Rows from block 5, named by matrix and row number. Each number is 200 + 30 x the weight over its row's rms, rounded and kept within 0 to 999. All counts start at 0. After the name is the row's rms in percent of the matrix's.
# conv: 3x3 conv (model.blocks.5.conv.weight, 80x80x3x3), inputs 28-41, a 3x3 kernel for each
conv.7,103,207,198,178,140,183,243,193,200,223,170,213,197,151,240,184,138,191,192,235,189,170,263,203,178,236,189,177,198,175,201,190,257,222,185,180,185,184,198,227,207,140,200,196,168,198,217,193,206,208,167,185,216,193,209,161,160,259,194,156,195,184,163,197,178,196,182,211,219,212,198,181,205,205,224,179,181,220,215,212,157,204,179,182,210,212,257,176,206,188,235,240,178,215,290,205,208,210,235,205,200,209,141,227,216,182,225,198,177,231,187,211,246,118,194,231,227,225,200,245,196,85,294,253,179,178,183
conv.8,100,195,214,234,174,189,211,205,211,228,187,191,182,176,138,177,211,187,201,177,197,201,196,216,226,169,194,210,137,143,179,160,141,179,157,197,168,189,168,184,186,197,209,178,138,193,214,224,218,212,223,217,200,206,206,212,185,226,169,137,191,193,169,207,162,211,216,191,225,226,167,197,200,226,205,221,211,217,201,183,185,176,200,157,170,218,142,186,193,175,180,236,224,206,216,224,201,204,191,209,191,206,238,137,168,193,178,201,193,217,234,205,183,235,206,202,196,206,209,189,210,191,160,208,214,196,190
conv.9,102,206,243,209,177,222,188,184,222,204,226,159,191,230,195,197,211,193,194,207,185,182,230,198,181,202,183,188,193,246,238,195,240,221,188,183,193,170,214,208,181,196,210,195,195,204,228,166,161,229,161,155,269,217,204,182,186,170,210,230,213,194,233,212,363,226,134,409,274,174,392,300,287,198,200,219,164,157,158,201,177,184,178,240,232,185,194,196,197,204,194,218,181,223,214,196,217,195,204,206,172,133,216,197,135,157,207,213,191,207,206,200,206,232,204,207,252,230,223,233,222,204,246,226,185,178,193
conv.10,098,195,241,191,180,250,216,162,194,175,200,179,220,192,174,210,206,205,209,176,209,215,151,216,201,193,207,199,190,208,213,192,211,199,178,149,193,195,176,200,177,167,150,197,206,196,217,196,201,196,158,190,227,210,219,194,260,198,230,173,211,201,189,201,172,197,208,195,240,226,178,188,206,210,213,247,230,159,253,243,243,217,197,228,194,190,164,212,187,232,198,193,198,200,178,211,179,187,146,181,182,169,205,184,196,183,195,183,196,191,186,209,189,131,164,212,179,217,193,191,205,179,232,186,205,195,206
conv.11,098,202,224,237,219,192,223,237,237,244,194,196,196,230,309,250,219,276,235,183,199,214,158,196,212,175,211,225,188,171,186,205,170,214,191,172,192,230,206,226,156,86,137,183,169,181,174,200,187,229,278,248,231,274,246,203,168,218,205,175,214,189,182,207,178,173,177,166,158,154,201,186,194,200,192,207,194,141,203,185,171,181,199,208,201,248,163,229,212,186,242,203,254,197,254,334,203,223,186,190,201,228,237,199,286,259,199,257,224,205,250,238,214,284,241,200,226,198,222,196,219,206,108,192,183,171,199
conv.12,102,193,262,232,192,241,195,200,220,201,192,206,196,188,223,204,177,165,189,182,178,156,209,173,146,187,198,168,174,211,201,174,223,184,187,205,233,204,213,214,189,150,167,208,184,201,202,206,206,200,182,192,177,172,184,214,151,186,250,220,220,242,183,219,215,227,219,237,226,199,228,213,215,228,258,196,242,272,236,211,207,198,228,184,220,219,268,227,226,243,232,197,133,182,191,135,210,200,256,195,202,212,167,178,172,173,195,186,184,198,162,159,241,265,252,216,233,192,218,249,227,230,284,235,235,176,206
conv.13,098,192,216,215,218,237,235,162,195,171,169,193,162,215,307,243,154,193,167,196,151,143,219,224,228,195,153,163,197,167,180,230,197,223,203,191,190,252,228,222,233,183,224,218,177,202,163,199,174,204,252,207,164,199,159,178,167,164,216,240,245,185,216,199,200,189,197,220,229,184,198,238,191,200,202,182,210,167,232,249,213,220,179,200,149,231,248,239,147,170,171,193,165,199,189,225,198,221,186,196,144,146,178,150,225,190,170,200,174,165,201,195,202,266,179,135,152,132,201,168,169,166,134,163,218,190,212
conv.14,095,217,162,199,211,217,216,206,237,215,211,178,197,216,213,205,225,252,243,178,186,169,183,216,193,215,243,232,146,140,173,200,191,198,248,212,210,191,169,207,203,232,212,192,219,193,148,161,154,178,192,173,219,227,225,179,191,198,197,235,188,211,269,215,182,183,190,145,188,185,182,214,220,218,168,207,202,212,184,232,250,200,202,162,181,185,182,169,188,236,205,190,224,176,186,184,199,203,203,214,225,227,242,211,190,187,244,238,214,173,146,186,197,186,193,190,214,192,163,116,180,213,223,204,211,252,210
conv.15,102,188,188,227,199,201,229,190,208,218,219,218,239,224,206,217,196,212,218,152,207,172,133,185,136,174,209,182,200,234,228,177,209,234,174,216,216,218,196,211,188,189,222,171,191,225,225,190,142,226,186,132,238,192,135,202,205,211,212,193,211,176,171,199,261,233,222,278,235,217,261,234,217,224,183,165,246,201,162,236,202,163,156,183,171,204,207,139,200,198,146,166,185,202,192,214,256,197,206,254,193,190,157,214,197,155,188,177,135,169,163,215,211,181,226,202,182,226,180,204,236,187,193,236,216,213,238
conv.16,100,184,99,195,203,210,235,197,228,214,213,194,203,202,184,206,223,246,205,186,205,215,199,218,222,222,194,189,188,178,205,173,157,196,195,190,179,202,243,182,200,289,222,197,151,181,223,222,226,190,173,184,176,176,185,226,206,220,172,181,168,194,171,197,195,181,191,148,204,201,167,207,211,199,190,207,209,269,177,150,157,190,208,183,181,174,175,144,202,137,172,196,163,222,181,130,224,202,196,226,221,178,227,185,195,198,197,230,217,219,176,199,164,124,171,220,211,233,204,208,209,200,243,214,191,209,181
conv.17,098,211,237,212,194,242,209,206,229,205,164,171,165,206,247,198,194,206,200,168,183,203,167,190,208,176,185,193,177,196,174,192,181,182,189,193,176,203,177,187,177,79,131,218,137,157,208,244,234,258,312,276,209,238,219,195,196,221,192,179,204,184,165,194,215,214,198,212,225,194,215,217,183,217,232,223,204,231,231,195,202,220,194,231,207,242,228,222,214,204,214,176,168,175,197,224,186,195,180,168,210,247,211,252,345,282,197,233,182,177,201,196,183,256,230,199,218,211,202,185,201,160,84,144,200,206,200
conv.18,099,225,206,210,198,202,191,162,143,153,209,233,185,224,243,194,230,244,215,106,207,214,123,222,241,216,228,233,184,206,181,215,224,188,193,163,202,199,193,191,227,244,201,196,217,182,167,135,166,170,145,175,189,182,195,206,198,241,188,136,214,213,177,222,203,200,198,196,207,208,207,205,188,184,157,193,210,191,200,194,198,192,173,210,208,187,242,211,277,294,241,196,222,196,185,210,184,174,199,193,208,214,233,186,224,237,186,212,230,183,166,189,178,161,180,177,140,163,176,247,202,190,241,189,140,168,147
conv.19,101,203,220,222,218,244,237,169,199,192,177,200,183,226,244,220,196,198,210,185,204,197,153,220,231,203,230,246,176,204,201,200,196,204,173,185,203,200,191,190,216,311,239,174,203,184,174,162,168,184,176,183,200,203,202,206,238,201,211,224,215,183,179,201,211,208,183,164,171,177,240,218,209,221,197,239,237,212,189,255,285,207,214,180,207,198,148,196,231,231,198,231,247,225,142,140,172,202,169,236,200,200,215,170,154,184,213,204,240,201,215,202,221,263,212,188,199,198,195,190,198,180,194,159,219,239,209
conv.20,096,142,201,182,215,256,219,159,205,174,168,195,207,271,300,239,219,211,189,201,237,217,219,216,194,178,205,205,163,182,165,229,248,215,205,201,202,199,254,200,212,199,195,215,224,197,175,191,166,194,205,188,179,185,175,188,252,194,251,266,248,166,247,163,197,209,183,219,225,201,192,199,207,202,215,197,209,202,210,185,180,186,189,182,203,227,238,225,220,260,221,187,221,207,217,216,196,210,234,189,162,186,197,210,190,184,168,153,173,161,208,164,189,227,181,167,213,176,196,218,201,194,220,177,203,206,185
conv.21,099,222,246,205,151,166,212,158,155,177,169,216,153,164,214,248,275,187,199,213,174,159,226,259,264,214,230,212,224,240,194,179,182,207,172,181,181,187,154,260,196,244,163,170,219,185,201,216,196,179,206,200,173,176,184,214,159,168,194,241,183,196,154,160,191,184,195,212,204,220,196,160,199,217,173,167,183,191,185,201,210,243,199,229,178,211,260,212,180,149,215,203,168,193,208,253,230,202,199,209,229,213,211,186,208,245,207,195,175,182,194,173,198,264,157,217,214,194,181,202,200,164,194,214,207,204,227
conv.22,096,214,178,222,204,227,205,197,186,200,188,217,191,150,215,176,183,171,188,188,213,205,231,230,175,206,204,145,159,165,195,199,270,185,154,169,176,189,206,186,217,189,196,205,207,187,197,216,227,211,224,227,202,209,208,183,176,200,234,228,225,201,213,186,220,214,211,201,208,172,191,192,219,193,175,201,184,211,192,254,230,232,223,174,172,239,260,181,194,263,216,200,181,197,233,205,217,198,209,188,176,172,225,219,248,219,194,192,207,222,240,213,195,200,208,168,211,194,211,185,217,162,245,144,218,184,194
conv.23,100,176,172,186,255,328,233,166,209,170,232,225,176,173,217,238,197,206,214,208,201,187,202,210,208,211,184,173,195,238,174,211,233,184,199,205,202,203,157,211,191,159,176,226,199,213,235,227,199,236,224,192,232,221,216,191,233,196,142,178,158,222,204,223,184,174,208,176,218,236,213,207,181,214,197,217,248,225,157,210,232,175,171,203,183,202,251,234,153,168,180,223,215,193,135,150,188,242,248,243,202,185,193,251,289,204,184,201,165,153,152,189,189,218,197,200,203,187,180,171,212,181,184,197,211,224,183
conv.24,100,194,198,222,173,165,192,199,198,222,202,178,186,129,112,195,185,176,168,192,181,178,193,199,191,185,185,197,201,201,182,185,189,188,171,197,209,183,187,210,165,175,130,188,160,190,197,215,209,187,218,220,199,225,217,208,210,153,199,257,194,189,205,180,174,193,204,145,181,181,170,212,188,170,184,207,176,153,190,226,204,194,155,218,186,176,264,237,164,180,171,193,182,189,193,236,205,179,164,180,214,179,230,179,181,187,239,240,236,195,202,203,189,187,172,218,202,219,189,179,197,187,117,179,204,166,191
conv.25,105,168,193,183,170,209,196,183,224,217,179,190,206,175,211,210,172,199,200,216,209,198,195,201,203,175,170,175,211,215,207,221,203,209,193,168,193,183,206,179,196,186,190,197,182,182,159,143,154,181,175,182,241,237,229,203,194,205,212,227,216,201,219,214,122,124,97,130,169,183,266,288,290,224,199,209,189,169,186,206,186,203,217,217,195,200,217,214,201,207,186,186,183,192,179,189,192,183,229,231,194,157,198,196,155,182,209,206,196,182,209,188,188,220,182,213,240,203,201,216,192,190,203,183,176,161,167
conv.26,098,215,213,187,208,230,184,185,206,182,191,222,178,182,247,197,167,187,191,237,206,178,191,219,220,171,164,185,200,230,226,209,251,206,197,191,203,170,198,185,225,220,210,164,166,144,192,198,198,176,179,173,197,200,205,159,221,173,173,217,158,184,194,158,226,227,181,169,212,200,228,215,204,185,204,201,199,195,204,177,211,208,213,190,183,216,223,209,231,241,235,192,192,170,208,228,209,195,191,168,199,188,208,245,264,245,230,254,204,187,258,195,182,233,188,170,215,156,163,193,180,263,284,229,224,192,210
conv.27,095,195,172,186,161,180,188,178,186,196,226,217,241,201,107,216,184,171,206,195,182,207,153,205,214,206,194,187,183,165,197,183,233,177,203,147,190,184,173,179,178,253,239,207,154,179,201,171,189,216,156,204,214,190,204,177,222,185,198,129,182,203,165,216,212,204,183,218,233,215,189,212,209,190,178,206,183,151,191,161,192,188,179,184,177,144,200,197,152,277,209,210,154,204,189,124,183,200,225,228,164,185,206,222,191,182,195,238,205,198,197,189,190,123,163,195,217,211,209,219,213,188,280,207,206,184,199
conv.28,103,179,220,174,171,234,96,187,234,200,216,227,137,181,275,205,186,190,193,222,173,163,254,220,190,242,168,181,226,150,191,199,206,168,212,200,211,213,225,192,205,233,159,192,204,213,192,188,147,190,200,170,193,206,172,157,200,169,189,261,218,189,205,225,207,181,132,211,232,162,222,208,187,203,194,196,207,188,218,206,173,221,233,189,190,205,251,215,179,163,171,203,195,192,215,202,226,199,195,195,191,179,217,233,220,211,248,245,234,220,238,206,190,208,152,174,202,179,225,169,214,235,292,169,226,200,195
conv.29,101,220,191,193,191,176,157,203,169,170,209,234,237,207,243,224,193,260,239,174,171,160,220,201,156,249,254,228,192,183,191,209,201,207,186,158,186,191,197,193,191,203,206,205,210,192,146,149,155,209,219,214,228,235,229,176,135,183,208,134,204,174,119,174,205,193,199,204,199,189,211,214,196,199,221,213,215,252,221,221,237,212,183,209,183,201,274,196,253,302,237,236,218,223,199,183,179,176,178,185,161,149,145,173,194,146,181,221,186,191,186,190,173,162,149,210,195,194,212,243,228,195,226,205,174,184,179
conv.30,100,187,186,190,194,226,201,219,236,210,217,221,214,179,173,207,170,159,185,202,185,181,204,189,172,205,187,186,178,193,177,209,273,207,195,239,195,236,212,230,210,187,196,211,226,217,219,208,223,193,173,193,192,168,188,194,171,197,179,132,179,236,216,214,357,299,238,325,249,153,264,178,95,199,199,227,179,167,220,199,181,202,207,218,176,230,237,200,243,221,228,214,205,208,182,189,190,153,163,155,215,239,225,223,255,266,191,182,227,208,198,217,185,167,186,201,191,200,200,205,198,198,211,173,209,218,204
conv.31,101,199,161,159,221,272,226,197,210,170,181,195,207,156,227,217,200,211,200,167,202,199,172,209,212,186,203,204,221,239,235,181,104,128,223,151,207,192,190,189,167,236,198,192,216,196,207,200,202,209,193,207,200,185,193,183,269,215,163,271,190,169,199,178,205,188,210,201,205,212,171,193,193,191,194,205,136,220,179,188,214,199,215,188,241,208,188,196,217,200,209,240,214,193,215,147,166,244,225,212,173,217,195,140,212,210,127,169,190,163,195,181,132,342,300,123,219,202,220,210,218,189,184,171,194,216,220
conv.32,098,201,194,233,220,223,201,239,205,199,201,179,190,224,182,266,240,176,255,212,213,202,208,240,241,207,211,217,198,228,205,173,213,174,215,222,214,171,205,219,243,311,147,210,228,183,193,201,224,178,168,231,173,176,210,248,273,172,203,214,195,188,168,190,211,211,184,201,201,159,172,193,203,220,203,211,209,227,204,211,208,179,206,144,229,174,193,260,203,243,174,246,169,217,166,132,245,225,209,232,216,208,214,190,199,232,178,201,224,186,182,188,199,201,146,220,221,200,204,217,192,251,285,104,206,237,198
conv.33,099,207,195,200,165,200,194,200,197,189,217,204,204,213,114,233,184,221,248,149,208,223,70,180,236,163,190,216,166,233,148,190,221,189,215,205,176,206,195,194,141,262,244,214,190,169,228,211,234,227,181,214,238,236,247,147,261,208,172,220,171,190,207,210,223,196,207,201,194,215,222,203,196,178,152,192,166,225,156,211,218,206,207,242,177,225,237,209,164,241,190,199,178,187,158,228,197,189,195,207,243,205,222,184,210,200,189,195,206,178,206,240,184,195,207,232,206,231,185,199,196,188,180,193,206,168,193
conv.34,102,216,172,179,215,219,203,189,192,179,226,225,201,217,249,211,176,191,182,206,205,194,202,206,201,208,223,217,199,145,200,175,133,160,235,216,231,201,228,199,229,285,221,202,261,217,202,191,195,196,183,186,201,184,187,216,301,254,240,327,255,170,212,189,195,185,213,204,210,221,183,198,221,201,211,200,186,200,200,209,203,216,193,163,179,185,169,206,179,209,223,198,194,198,177,140,163,204,174,216,197,205,226,241,261,231,232,222,218,196,241,219,244,303,250,196,228,220,208,183,184,202,212,185,183,195,177
conv.35,097,180,171,185,219,173,198,233,208,206,191,142,246,166,128,216,201,169,230,222,225,205,197,223,219,202,200,171,232,228,224,230,253,224,188,162,190,191,164,171,210,272,212,187,213,185,202,201,228,189,163,204,201,177,206,184,125,161,162,136,160,178,170,182,205,197,203,220,192,178,220,194,175,231,257,237,230,221,287,234,256,222,212,203,236,183,188,259,186,208,236,197,185,193,195,194,205,201,189,199,183,205,193,224,200,207,168,189,178,212,188,201,216,146,171,211,239,189,191,244,202,203,258,185,174,170,176
conv.36,100,238,183,225,217,137,182,231,191,206,202,198,219,228,155,175,220,168,190,162,196,138,181,188,122,161,201,160,157,113,209,197,213,167,187,229,194,197,210,180,159,160,218,200,212,213,222,207,211,209,178,189,217,198,197,233,178,201,193,199,207,177,176,170,198,192,201,171,227,192,185,215,181,225,198,149,197,285,181,158,177,199,203,173,203,186,235,179,206,184,163,180,172,223,223,210,239,215,208,203,182,186,163,219,198,103,185,213,164,239,234,218,199,137,175,216,248,219,169,190,192,178,247,128,172,194,192
conv.37,096,147,147,175,171,155,234,196,204,209,156,199,232,161,173,155,152,169,187,184,203,232,154,226,267,174,216,244,212,184,228,198,202,226,197,179,190,195,183,205,164,183,255,182,212,210,175,230,255,192,231,222,185,216,199,169,170,227,176,190,202,180,195,174,181,160,226,193,218,240,160,182,181,179,196,215,138,149,212,191,169,216,203,170,187,212,160,217,205,173,206,230,168,193,213,213,210,195,218,235,193,145,214,262,241,265,218,204,233,173,201,192,213,188,214,182,178,207,205,228,235,181,207,256,179,183,169
conv.38,101,200,220,217,225,282,227,205,224,205,187,162,190,213,241,196,184,191,187,187,209,205,220,203,173,209,192,177,174,200,184,181,210,172,141,128,134,182,230,209,201,214,201,184,178,182,188,185,182,194,186,187,188,182,178,209,198,221,243,225,265,181,182,211,173,183,180,182,206,216,178,179,232,200,188,204,211,215,219,217,191,221,216,140,181,219,273,216,238,267,220,198,182,230,172,119,185,214,223,221,183,179,198,219,193,192,182,188,205,195,191,188,198,179,176,226,230,230,181,185,171,225,279,222,194,202,202
conv.39,099,286,228,243,218,173,200,210,245,247,216,196,203,181,202,204,199,219,219,195,164,183,208,182,163,192,186,165,225,201,187,214,201,181,239,217,231,182,176,173,214,214,229,193,183,206,224,217,205,184,185,179,173,171,168,245,338,269,187,270,219,214,274,242,216,195,197,210,194,210,206,202,210,194,146,186,165,102,210,153,158,191,162,151,190,175,141,187,210,150,165,216,257,230,219,235,217,156,189,183,227,208,219,227,184,187,211,216,193,166,152,141,185,164,170,210,217,189,189,194,178,184,191,177,198,201,175
conv.40,102,174,241,212,162,234,178,148,231,163,212,233,221,209,213,205,153,191,166,229,228,195,199,216,199,128,181,182,190,191,184,200,196,191,178,160,177,208,201,201,214,212,207,225,224,210,159,185,166,203,213,205,211,216,204,217,219,213,229,212,215,182,233,169,187,189,209,207,201,197,187,200,185,200,198,200,214,194,191,233,217,210,200,199,195,191,197,200,225,207,230,180,187,174,180,181,187,204,227,231,216,214,177,232,199,199,252,196,197,173,187,180,186,191,180,166,196,148,215,223,222,198,201,197,186,194,192
conv.41,099,194,197,173,167,206,159,177,181,184,199,180,201,189,203,196,167,233,190,187,195,205,193,190,187,187,182,193,184,188,157,211,242,207,204,243,186,236,199,224,230,72,145,228,158,194,210,234,221,214,249,225,198,218,209,229,172,213,224,141,193,234,190,199,214,201,198,195,203,185,171,195,189,198,205,203,164,201,206,207,194,213,213,212,161,215,162,149,182,144,179,181,212,170,217,261,199,158,176,166,192,196,185,209,264,234,203,200,212,180,160,189,161,115,129,198,177,181,204,156,212,155,91,144,208,195,194
conv.42,101,237,173,260,270,169,197,250,193,232,199,153,194,216,137,190,224,178,252,223,190,175,234,223,203,211,191,173,221,153,198,201,203,219,205,163,184,179,197,183,167,244,213,163,186,210,178,180,206,196,187,207,195,196,218,223,180,164,206,249,216,170,173,203,201,205,210,176,210,212,186,204,190,206,183,221,209,151,186,207,198,224,204,165,191,154,204,184,193,233,230,204,209,233,202,214,225,201,213,198,245,193,181,241,191,136,223,174,162,225,241,166,274,251,113,196,221,166,220,235,230,213,231,145,219,228,186
conv.43,099,204,231,211,181,213,195,179,209,221,216,206,210,241,264,164,191,205,192,171,178,166,185,164,142,199,199,191,157,155,203,194,176,186,190,181,168,232,270,236,148,104,210,213,229,213,227,234,195,261,278,213,192,203,162,178,153,190,203,168,232,194,164,198,199,198,215,178,189,183,180,205,214,242,243,179,234,258,201,209,214,211,202,161,202,215,174,203,186,173,189,166,177,228,208,214,202,211,205,191,198,197,159,251,292,191,215,221,188,216,236,194,201,265,173,185,180,184,161,160,179,165,201,219,209,209,203
conv.44,100,213,233,231,179,193,217,182,171,175,214,206,212,207,176,193,207,179,200,236,232,244,151,179,196,156,192,217,168,187,157,193,200,186,169,180,164,205,179,195,188,218,204,218,204,204,193,228,186,183,199,165,157,171,129,190,235,210,204,264,225,145,199,173,163,259,193,96,176,157,186,222,180,190,191,186,194,247,202,177,174,186,212,209,181,225,245,160,197,215,184,187,200,188,187,248,217,183,212,218,264,246,257,196,199,171,204,215,197,196,230,204,178,239,181,202,238,197,207,181,198,219,204,207,210,195,204
conv.45,099,194,108,153,191,267,211,169,206,197,207,210,231,155,183,174,202,215,205,205,179,180,250,193,151,202,180,203,220,109,213,190,123,183,210,194,188,157,249,213,222,157,191,206,146,169,213,212,217,196,222,203,185,209,192,168,201,197,191,121,166,226,181,211,189,167,228,192,213,218,180,188,173,188,177,172,168,243,174,212,194,207,189,192,200,231,216,188,242,149,225,201,119,211,202,133,202,192,226,180,192,163,157,172,223,205,171,180,221,216,210,221,181,191,172,212,198,213,195,178,206,194,267,211,197,223,173
conv.46,098,223,259,287,179,188,211,190,219,230,157,181,175,173,179,178,218,251,240,124,161,170,174,184,199,213,211,205,196,168,185,180,179,186,171,174,165,181,215,185,210,199,215,182,202,201,161,192,169,157,195,168,136,178,158,264,265,269,251,219,243,196,199,205,204,199,237,193,192,191,210,207,171,218,239,189,232,232,191,199,192,198,238,263,208,210,213,182,209,197,190,220,238,251,205,210,222,149,142,186,195,212,185,199,201,197,164,159,167,194,187,171,209,185,184,221,210,200,207,190,203,188,154,173,194,207,171
conv.47,098,129,182,144,172,225,220,176,221,231,210,211,156,192,301,224,191,231,180,212,182,219,213,210,230,213,199,215,175,164,183,214,223,224,193,217,200,183,183,215,235,178,191,219,215,223,247,220,194,217,214,188,208,207,191,180,195,196,185,185,199,192,205,201,177,202,190,223,233,204,193,170,204,214,213,210,148,87,184,198,171,228,189,189,195,220,141,188,199,105,172,172,211,208,174,255,189,168,226,193,150,202,176,173,215,182,186,208,170,177,187,193,144,152,160,190,198,178,198,203,182,182,176,144,216,216,201
conv.48,098,249,226,224,153,155,160,147,151,146,205,250,205,164,227,186,152,226,162,191,201,218,191,211,226,200,209,197,165,186,167,192,198,182,159,147,150,212,204,223,225,241,216,221,177,208,192,191,185,190,199,185,190,213,200,194,221,213,165,207,163,130,115,136,181,170,219,198,212,246,179,174,205,180,203,191,173,187,203,233,226,219,233,257,219,197,216,149,212,194,199,232,252,231,207,283,230,198,206,180,198,171,207,200,211,198,219,269,237,228,212,226,160,150,116,177,196,189,209,242,216,210,218,201,176,148,148
conv.49,098,200,191,225,174,182,171,205,190,213,187,203,189,152,134,173,222,238,221,213,189,187,233,240,261,187,198,213,193,161,135,150,154,144,226,213,194,141,214,223,196,221,127,210,195,214,157,189,203,151,171,184,137,174,200,185,200,180,206,200,196,214,201,207,174,156,176,170,192,241,161,135,169,168,261,206,229,287,217,240,210,232,187,202,205,168,240,228,160,222,233,241,126,170,230,163,204,206,214,168,219,157,197,186,171,243,185,173,214,198,219,179,170,218,191,179,190,198,207,155,130,146,197,178,233,165,175
conv.50,099,198,196,203,134,157,157,195,209,212,195,207,162,231,272,212,196,177,189,218,207,171,177,197,255,189,204,229,198,216,228,201,176,219,209,231,242,190,183,192,210,237,187,195,207,168,162,175,169,177,201,191,206,214,217,192,203,197,195,226,199,178,181,191,186,215,180,161,219,222,180,185,225,233,243,230,259,245,211,175,182,207,197,152,218,188,150,176,186,130,171,223,201,195,168,145,189,214,202,201,244,220,208,171,213,207,177,211,165,192,204,166,206,278,180,214,190,182,186,173,190,200,176,197,226,177,225
conv.51,106,190,164,186,177,186,225,184,187,209,212,195,206,212,218,211,208,201,209,224,223,263,261,249,287,220,208,249,189,178,192,205,230,260,225,214,226,193,217,198,256,211,198,211,206,207,217,204,212,222,205,206,218,206,222,173,186,170,212,190,159,246,194,171,296,172,220,341,228,243,308,203,210,222,230,218,209,184,165,203,204,188,200,184,214,199,173,183,197,167,204,215,203,161,245,225,197,201,179,151,199,196,194,192,240,267,224,226,220,198,199,202,215,217,212,230,206,221,196,205,221,218,241,262,189,183,176
conv.52,101,180,163,189,163,186,180,151,160,156,178,155,173,190,257,158,153,123,160,186,197,205,211,200,177,180,160,170,180,166,194,161,154,154,189,122,171,205,196,209,176,99,168,204,207,188,225,227,222,246,252,233,239,236,220,199,160,225,185,196,188,191,171,185,155,169,184,209,190,189,181,186,214,213,213,202,182,193,202,248,241,211,221,139,200,206,257,199,137,120,170,207,191,209,177,116,193,220,195,183,186,198,213,198,198,201,178,223,229,226,187,209,196,237,204,173,209,187,202,191,191,185,199,170,177,123,143
conv.53,102,199,220,201,204,241,195,227,243,203,194,243,213,235,286,234,234,265,237,215,235,241,193,226,221,192,225,234,181,237,186,250,297,239,193,223,195,194,228,212,207,283,231,204,257,238,189,150,181,185,152,174,173,137,162,195,249,216,185,228,198,179,179,155,215,204,186,203,188,178,231,203,188,189,146,222,141,100,135,158,114,175,179,201,201,178,228,212,172,236,252,214,255,216,235,329,243,204,291,201,202,197,212,212,207,192,222,190,182,215,225,228,163,200,192,230,249,231,217,253,208,210,248,201,174,194,188
conv.54,102,205,199,214,190,172,180,214,215,201,204,224,180,320,313,260,254,238,196,188,192,184,200,187,177,212,186,169,232,179,235,150,99,156,197,136,182,182,213,186,248,298,276,223,233,228,201,204,210,208,213,217,235,240,241,190,228,208,209,270,239,199,250,210,198,211,179,206,204,189,214,215,204,213,208,196,217,215,197,220,216,214,219,205,219,205,174,190,218,179,199,182,204,193,136,174,175,142,172,179,210,191,241,145,127,147,193,200,210,195,202,171,256,268,224,180,202,176,203,201,205,191,181,185,197,166,187
conv.55,101,196,216,243,257,172,130,211,181,158,190,197,223,185,218,215,188,198,209,224,174,164,226,152,134,219,141,127,205,188,162,233,234,123,200,175,178,214,206,141,194,144,166,196,210,209,195,190,228,162,174,214,205,201,204,215,181,198,202,167,236,193,174,181,188,180,169,160,199,188,202,211,165,206,192,194,181,123,226,180,179,216,214,161,199,181,230,256,211,205,178,202,177,246,194,182,261,178,196,203,197,173,180,219,180,188,204,185,217,220,183,173,206,115,146,202,217,217,156,238,214,204,282,108,180,225,166
conv.56,101,187,219,207,207,179,205,240,199,232,162,190,191,198,167,163,231,167,191,176,181,206,167,172,176,172,188,196,204,200,207,211,221,183,167,191,158,216,169,185,179,156,148,182,220,198,176,182,178,204,213,206,216,220,207,192,135,177,198,173,205,192,232,205,158,187,203,182,172,203,197,196,230,185,153,181,192,168,191,230,220,185,230,250,207,221,282,173,188,257,192,212,218,213,175,203,180,194,213,190,227,231,240,205,161,183,206,159,207,211,181,186,167,111,136,188,152,175,191,206,214,171,176,192,186,179,214
conv.57,101,207,237,211,206,235,207,194,224,214,179,159,188,157,132,174,218,178,202,202,238,264,193,208,181,163,204,182,211,205,205,197,199,207,214,230,222,196,187,188,172,159,158,207,200,189,212,214,213,197,197,189,160,152,158,233,295,225,208,281,219,175,206,185,208,202,186,199,203,178,172,197,195,191,179,203,146,133,166,188,179,183,205,178,227,185,146,173,191,161,182,182,214,188,194,236,203,198,225,188,252,263,275,221,218,207,181,206,186,228,244,217,234,260,214,209,221,211,188,180,180,208,215,210,205,210,183
conv.58,099,195,188,200,175,178,185,183,198,196,177,189,186,218,271,242,197,212,188,174,204,199,184,229,227,156,211,209,204,154,196,159,93,160,180,105,180,171,205,192,206,227,198,183,193,176,207,188,183,213,194,188,246,232,227,158,197,165,185,201,167,167,179,153,260,203,185,281,235,209,261,220,201,208,218,213,197,161,191,207,181,206,216,174,191,173,92,143,189,164,208,202,261,199,226,301,226,180,212,174,183,208,225,198,223,232,180,199,209,187,225,206,221,260,211,188,204,179,182,142,129,190,169,161,201,177,179
conv.59,102,215,187,201,210,120,148,259,151,190,226,243,248,263,131,236,283,193,248,197,212,221,161,192,203,181,197,219,232,199,209,217,203,188,216,236,195,212,175,169,165,221,181,187,237,215,186,202,210,172,172,173,166,175,173,203,183,202,216,230,256,205,227,212,163,150,202,181,144,193,185,163,170,186,153,190,214,266,211,194,203,182,224,198,226,183,231,216,182,188,184,198,193,170,196,252,188,157,195,160,186,178,164,169,160,146,185,169,168,212,212,196,171,120,107,215,179,183,211,193,205,189,181,173,200,193,196
conv.60,098,231,205,227,203,205,220,195,213,208,197,221,188,260,272,235,195,181,212,207,210,182,188,186,158,198,194,163,175,186,176,196,273,183,216,227,209,184,159,189,204,265,225,202,208,216,182,171,169,183,142,151,183,152,167,181,175,207,177,255,178,191,200,191,187,188,229,166,171,218,185,167,203,197,219,168,220,284,197,213,219,198,207,120,190,156,310,194,201,288,209,191,190,233,190,102,226,205,214,239,184,195,170,187,146,159,220,205,204,192,164,198,184,193,207,220,251,230,193,210,195,188,293,212,201,192,198
conv.61,097,180,212,188,186,213,198,171,187,189,201,187,184,172,132,201,213,171,222,166,167,160,168,216,192,159,209,213,197,192,223,183,119,206,211,136,198,191,184,177,210,299,221,161,241,179,212,203,205,207,191,206,200,185,190,206,227,173,199,202,193,230,216,223,198,170,187,214,213,212,179,201,172,198,190,220,219,205,217,222,239,209,230,236,208,251,150,208,235,139,228,220,196,181,162,209,184,191,195,174,192,204,201,191,154,175,218,215,236,206,211,181,195,180,132,206,187,196,184,182,196,190,219,188,194,205,178
conv.62,100,218,211,196,200,218,198,153,177,161,221,182,248,214,182,218,183,188,171,228,202,204,211,193,175,194,179,175,238,286,229,228,319,241,202,258,198,181,155,145,228,223,234,200,168,173,199,180,185,206,192,186,208,206,206,194,182,219,201,182,206,212,208,198,233,203,190,200,186,215,229,211,219,166,164,203,198,190,208,198,210,202,191,196,182,217,205,198,224,193,194,175,205,175,197,233,194,180,209,162,222,148,167,241,172,143,221,242,215,220,184,222,166,132,167,185,200,206,191,206,218,185,192,220,157,162,184