Rows from block 4 of a small self-supervised image encoder, named by matrix and row number. Each number is 500 + 50 x the weight over its row's rms, rounded and kept within 0 to 999. All counts start at 0. Numbers have three digits each.
After each channel's rows are labels from the 100 images, of 14848, where the channel reaches its highest value: "responds to" is what is common among them. Only what is clearly more common there than usual is listed. The data: photos with spoken descriptions (Open Images, Localized Narratives).
# conv: 3x3 conv (model.blocks.4.conv.weight, 80x48x3x3, each kernel summed), inputs 0-47

conv.49:524469526531509493445501555469537576537455537543576527504540480691459499444415556548438535529470447482536493463504430479570594517531494502493507
responds to: text has "black"

conv.3:489461473488479410523472443509517534569321389533484435441550539455417500501422468499511495545484517500485482479456574516497520505554580463467535
responds to: text has "sky"; text has "trees"

conv.65:468453448484580511503496516523447499494531566600539610476501522439438477485468505364545496480505483536458506453501484561453498535449481559351460
responds to: text has "lights"

conv.39:517559505429469566521478389530506500491457471528547450484526568523465492554513423438403547429465475562558451479497528568408417454457471411520480
responds to: text has "table"

conv.33:483505528534552518650522483574491486527534523546507519540504568497515540459577434537572559467568467540570513481544554557373506510564557521567507
responds to: text has "black"

conv.2:501520491505428492526464503539544473504489475399458481488489484527499513481524475559307481437512469482474560465443540411497542514606515576410498
responds to: text has "black"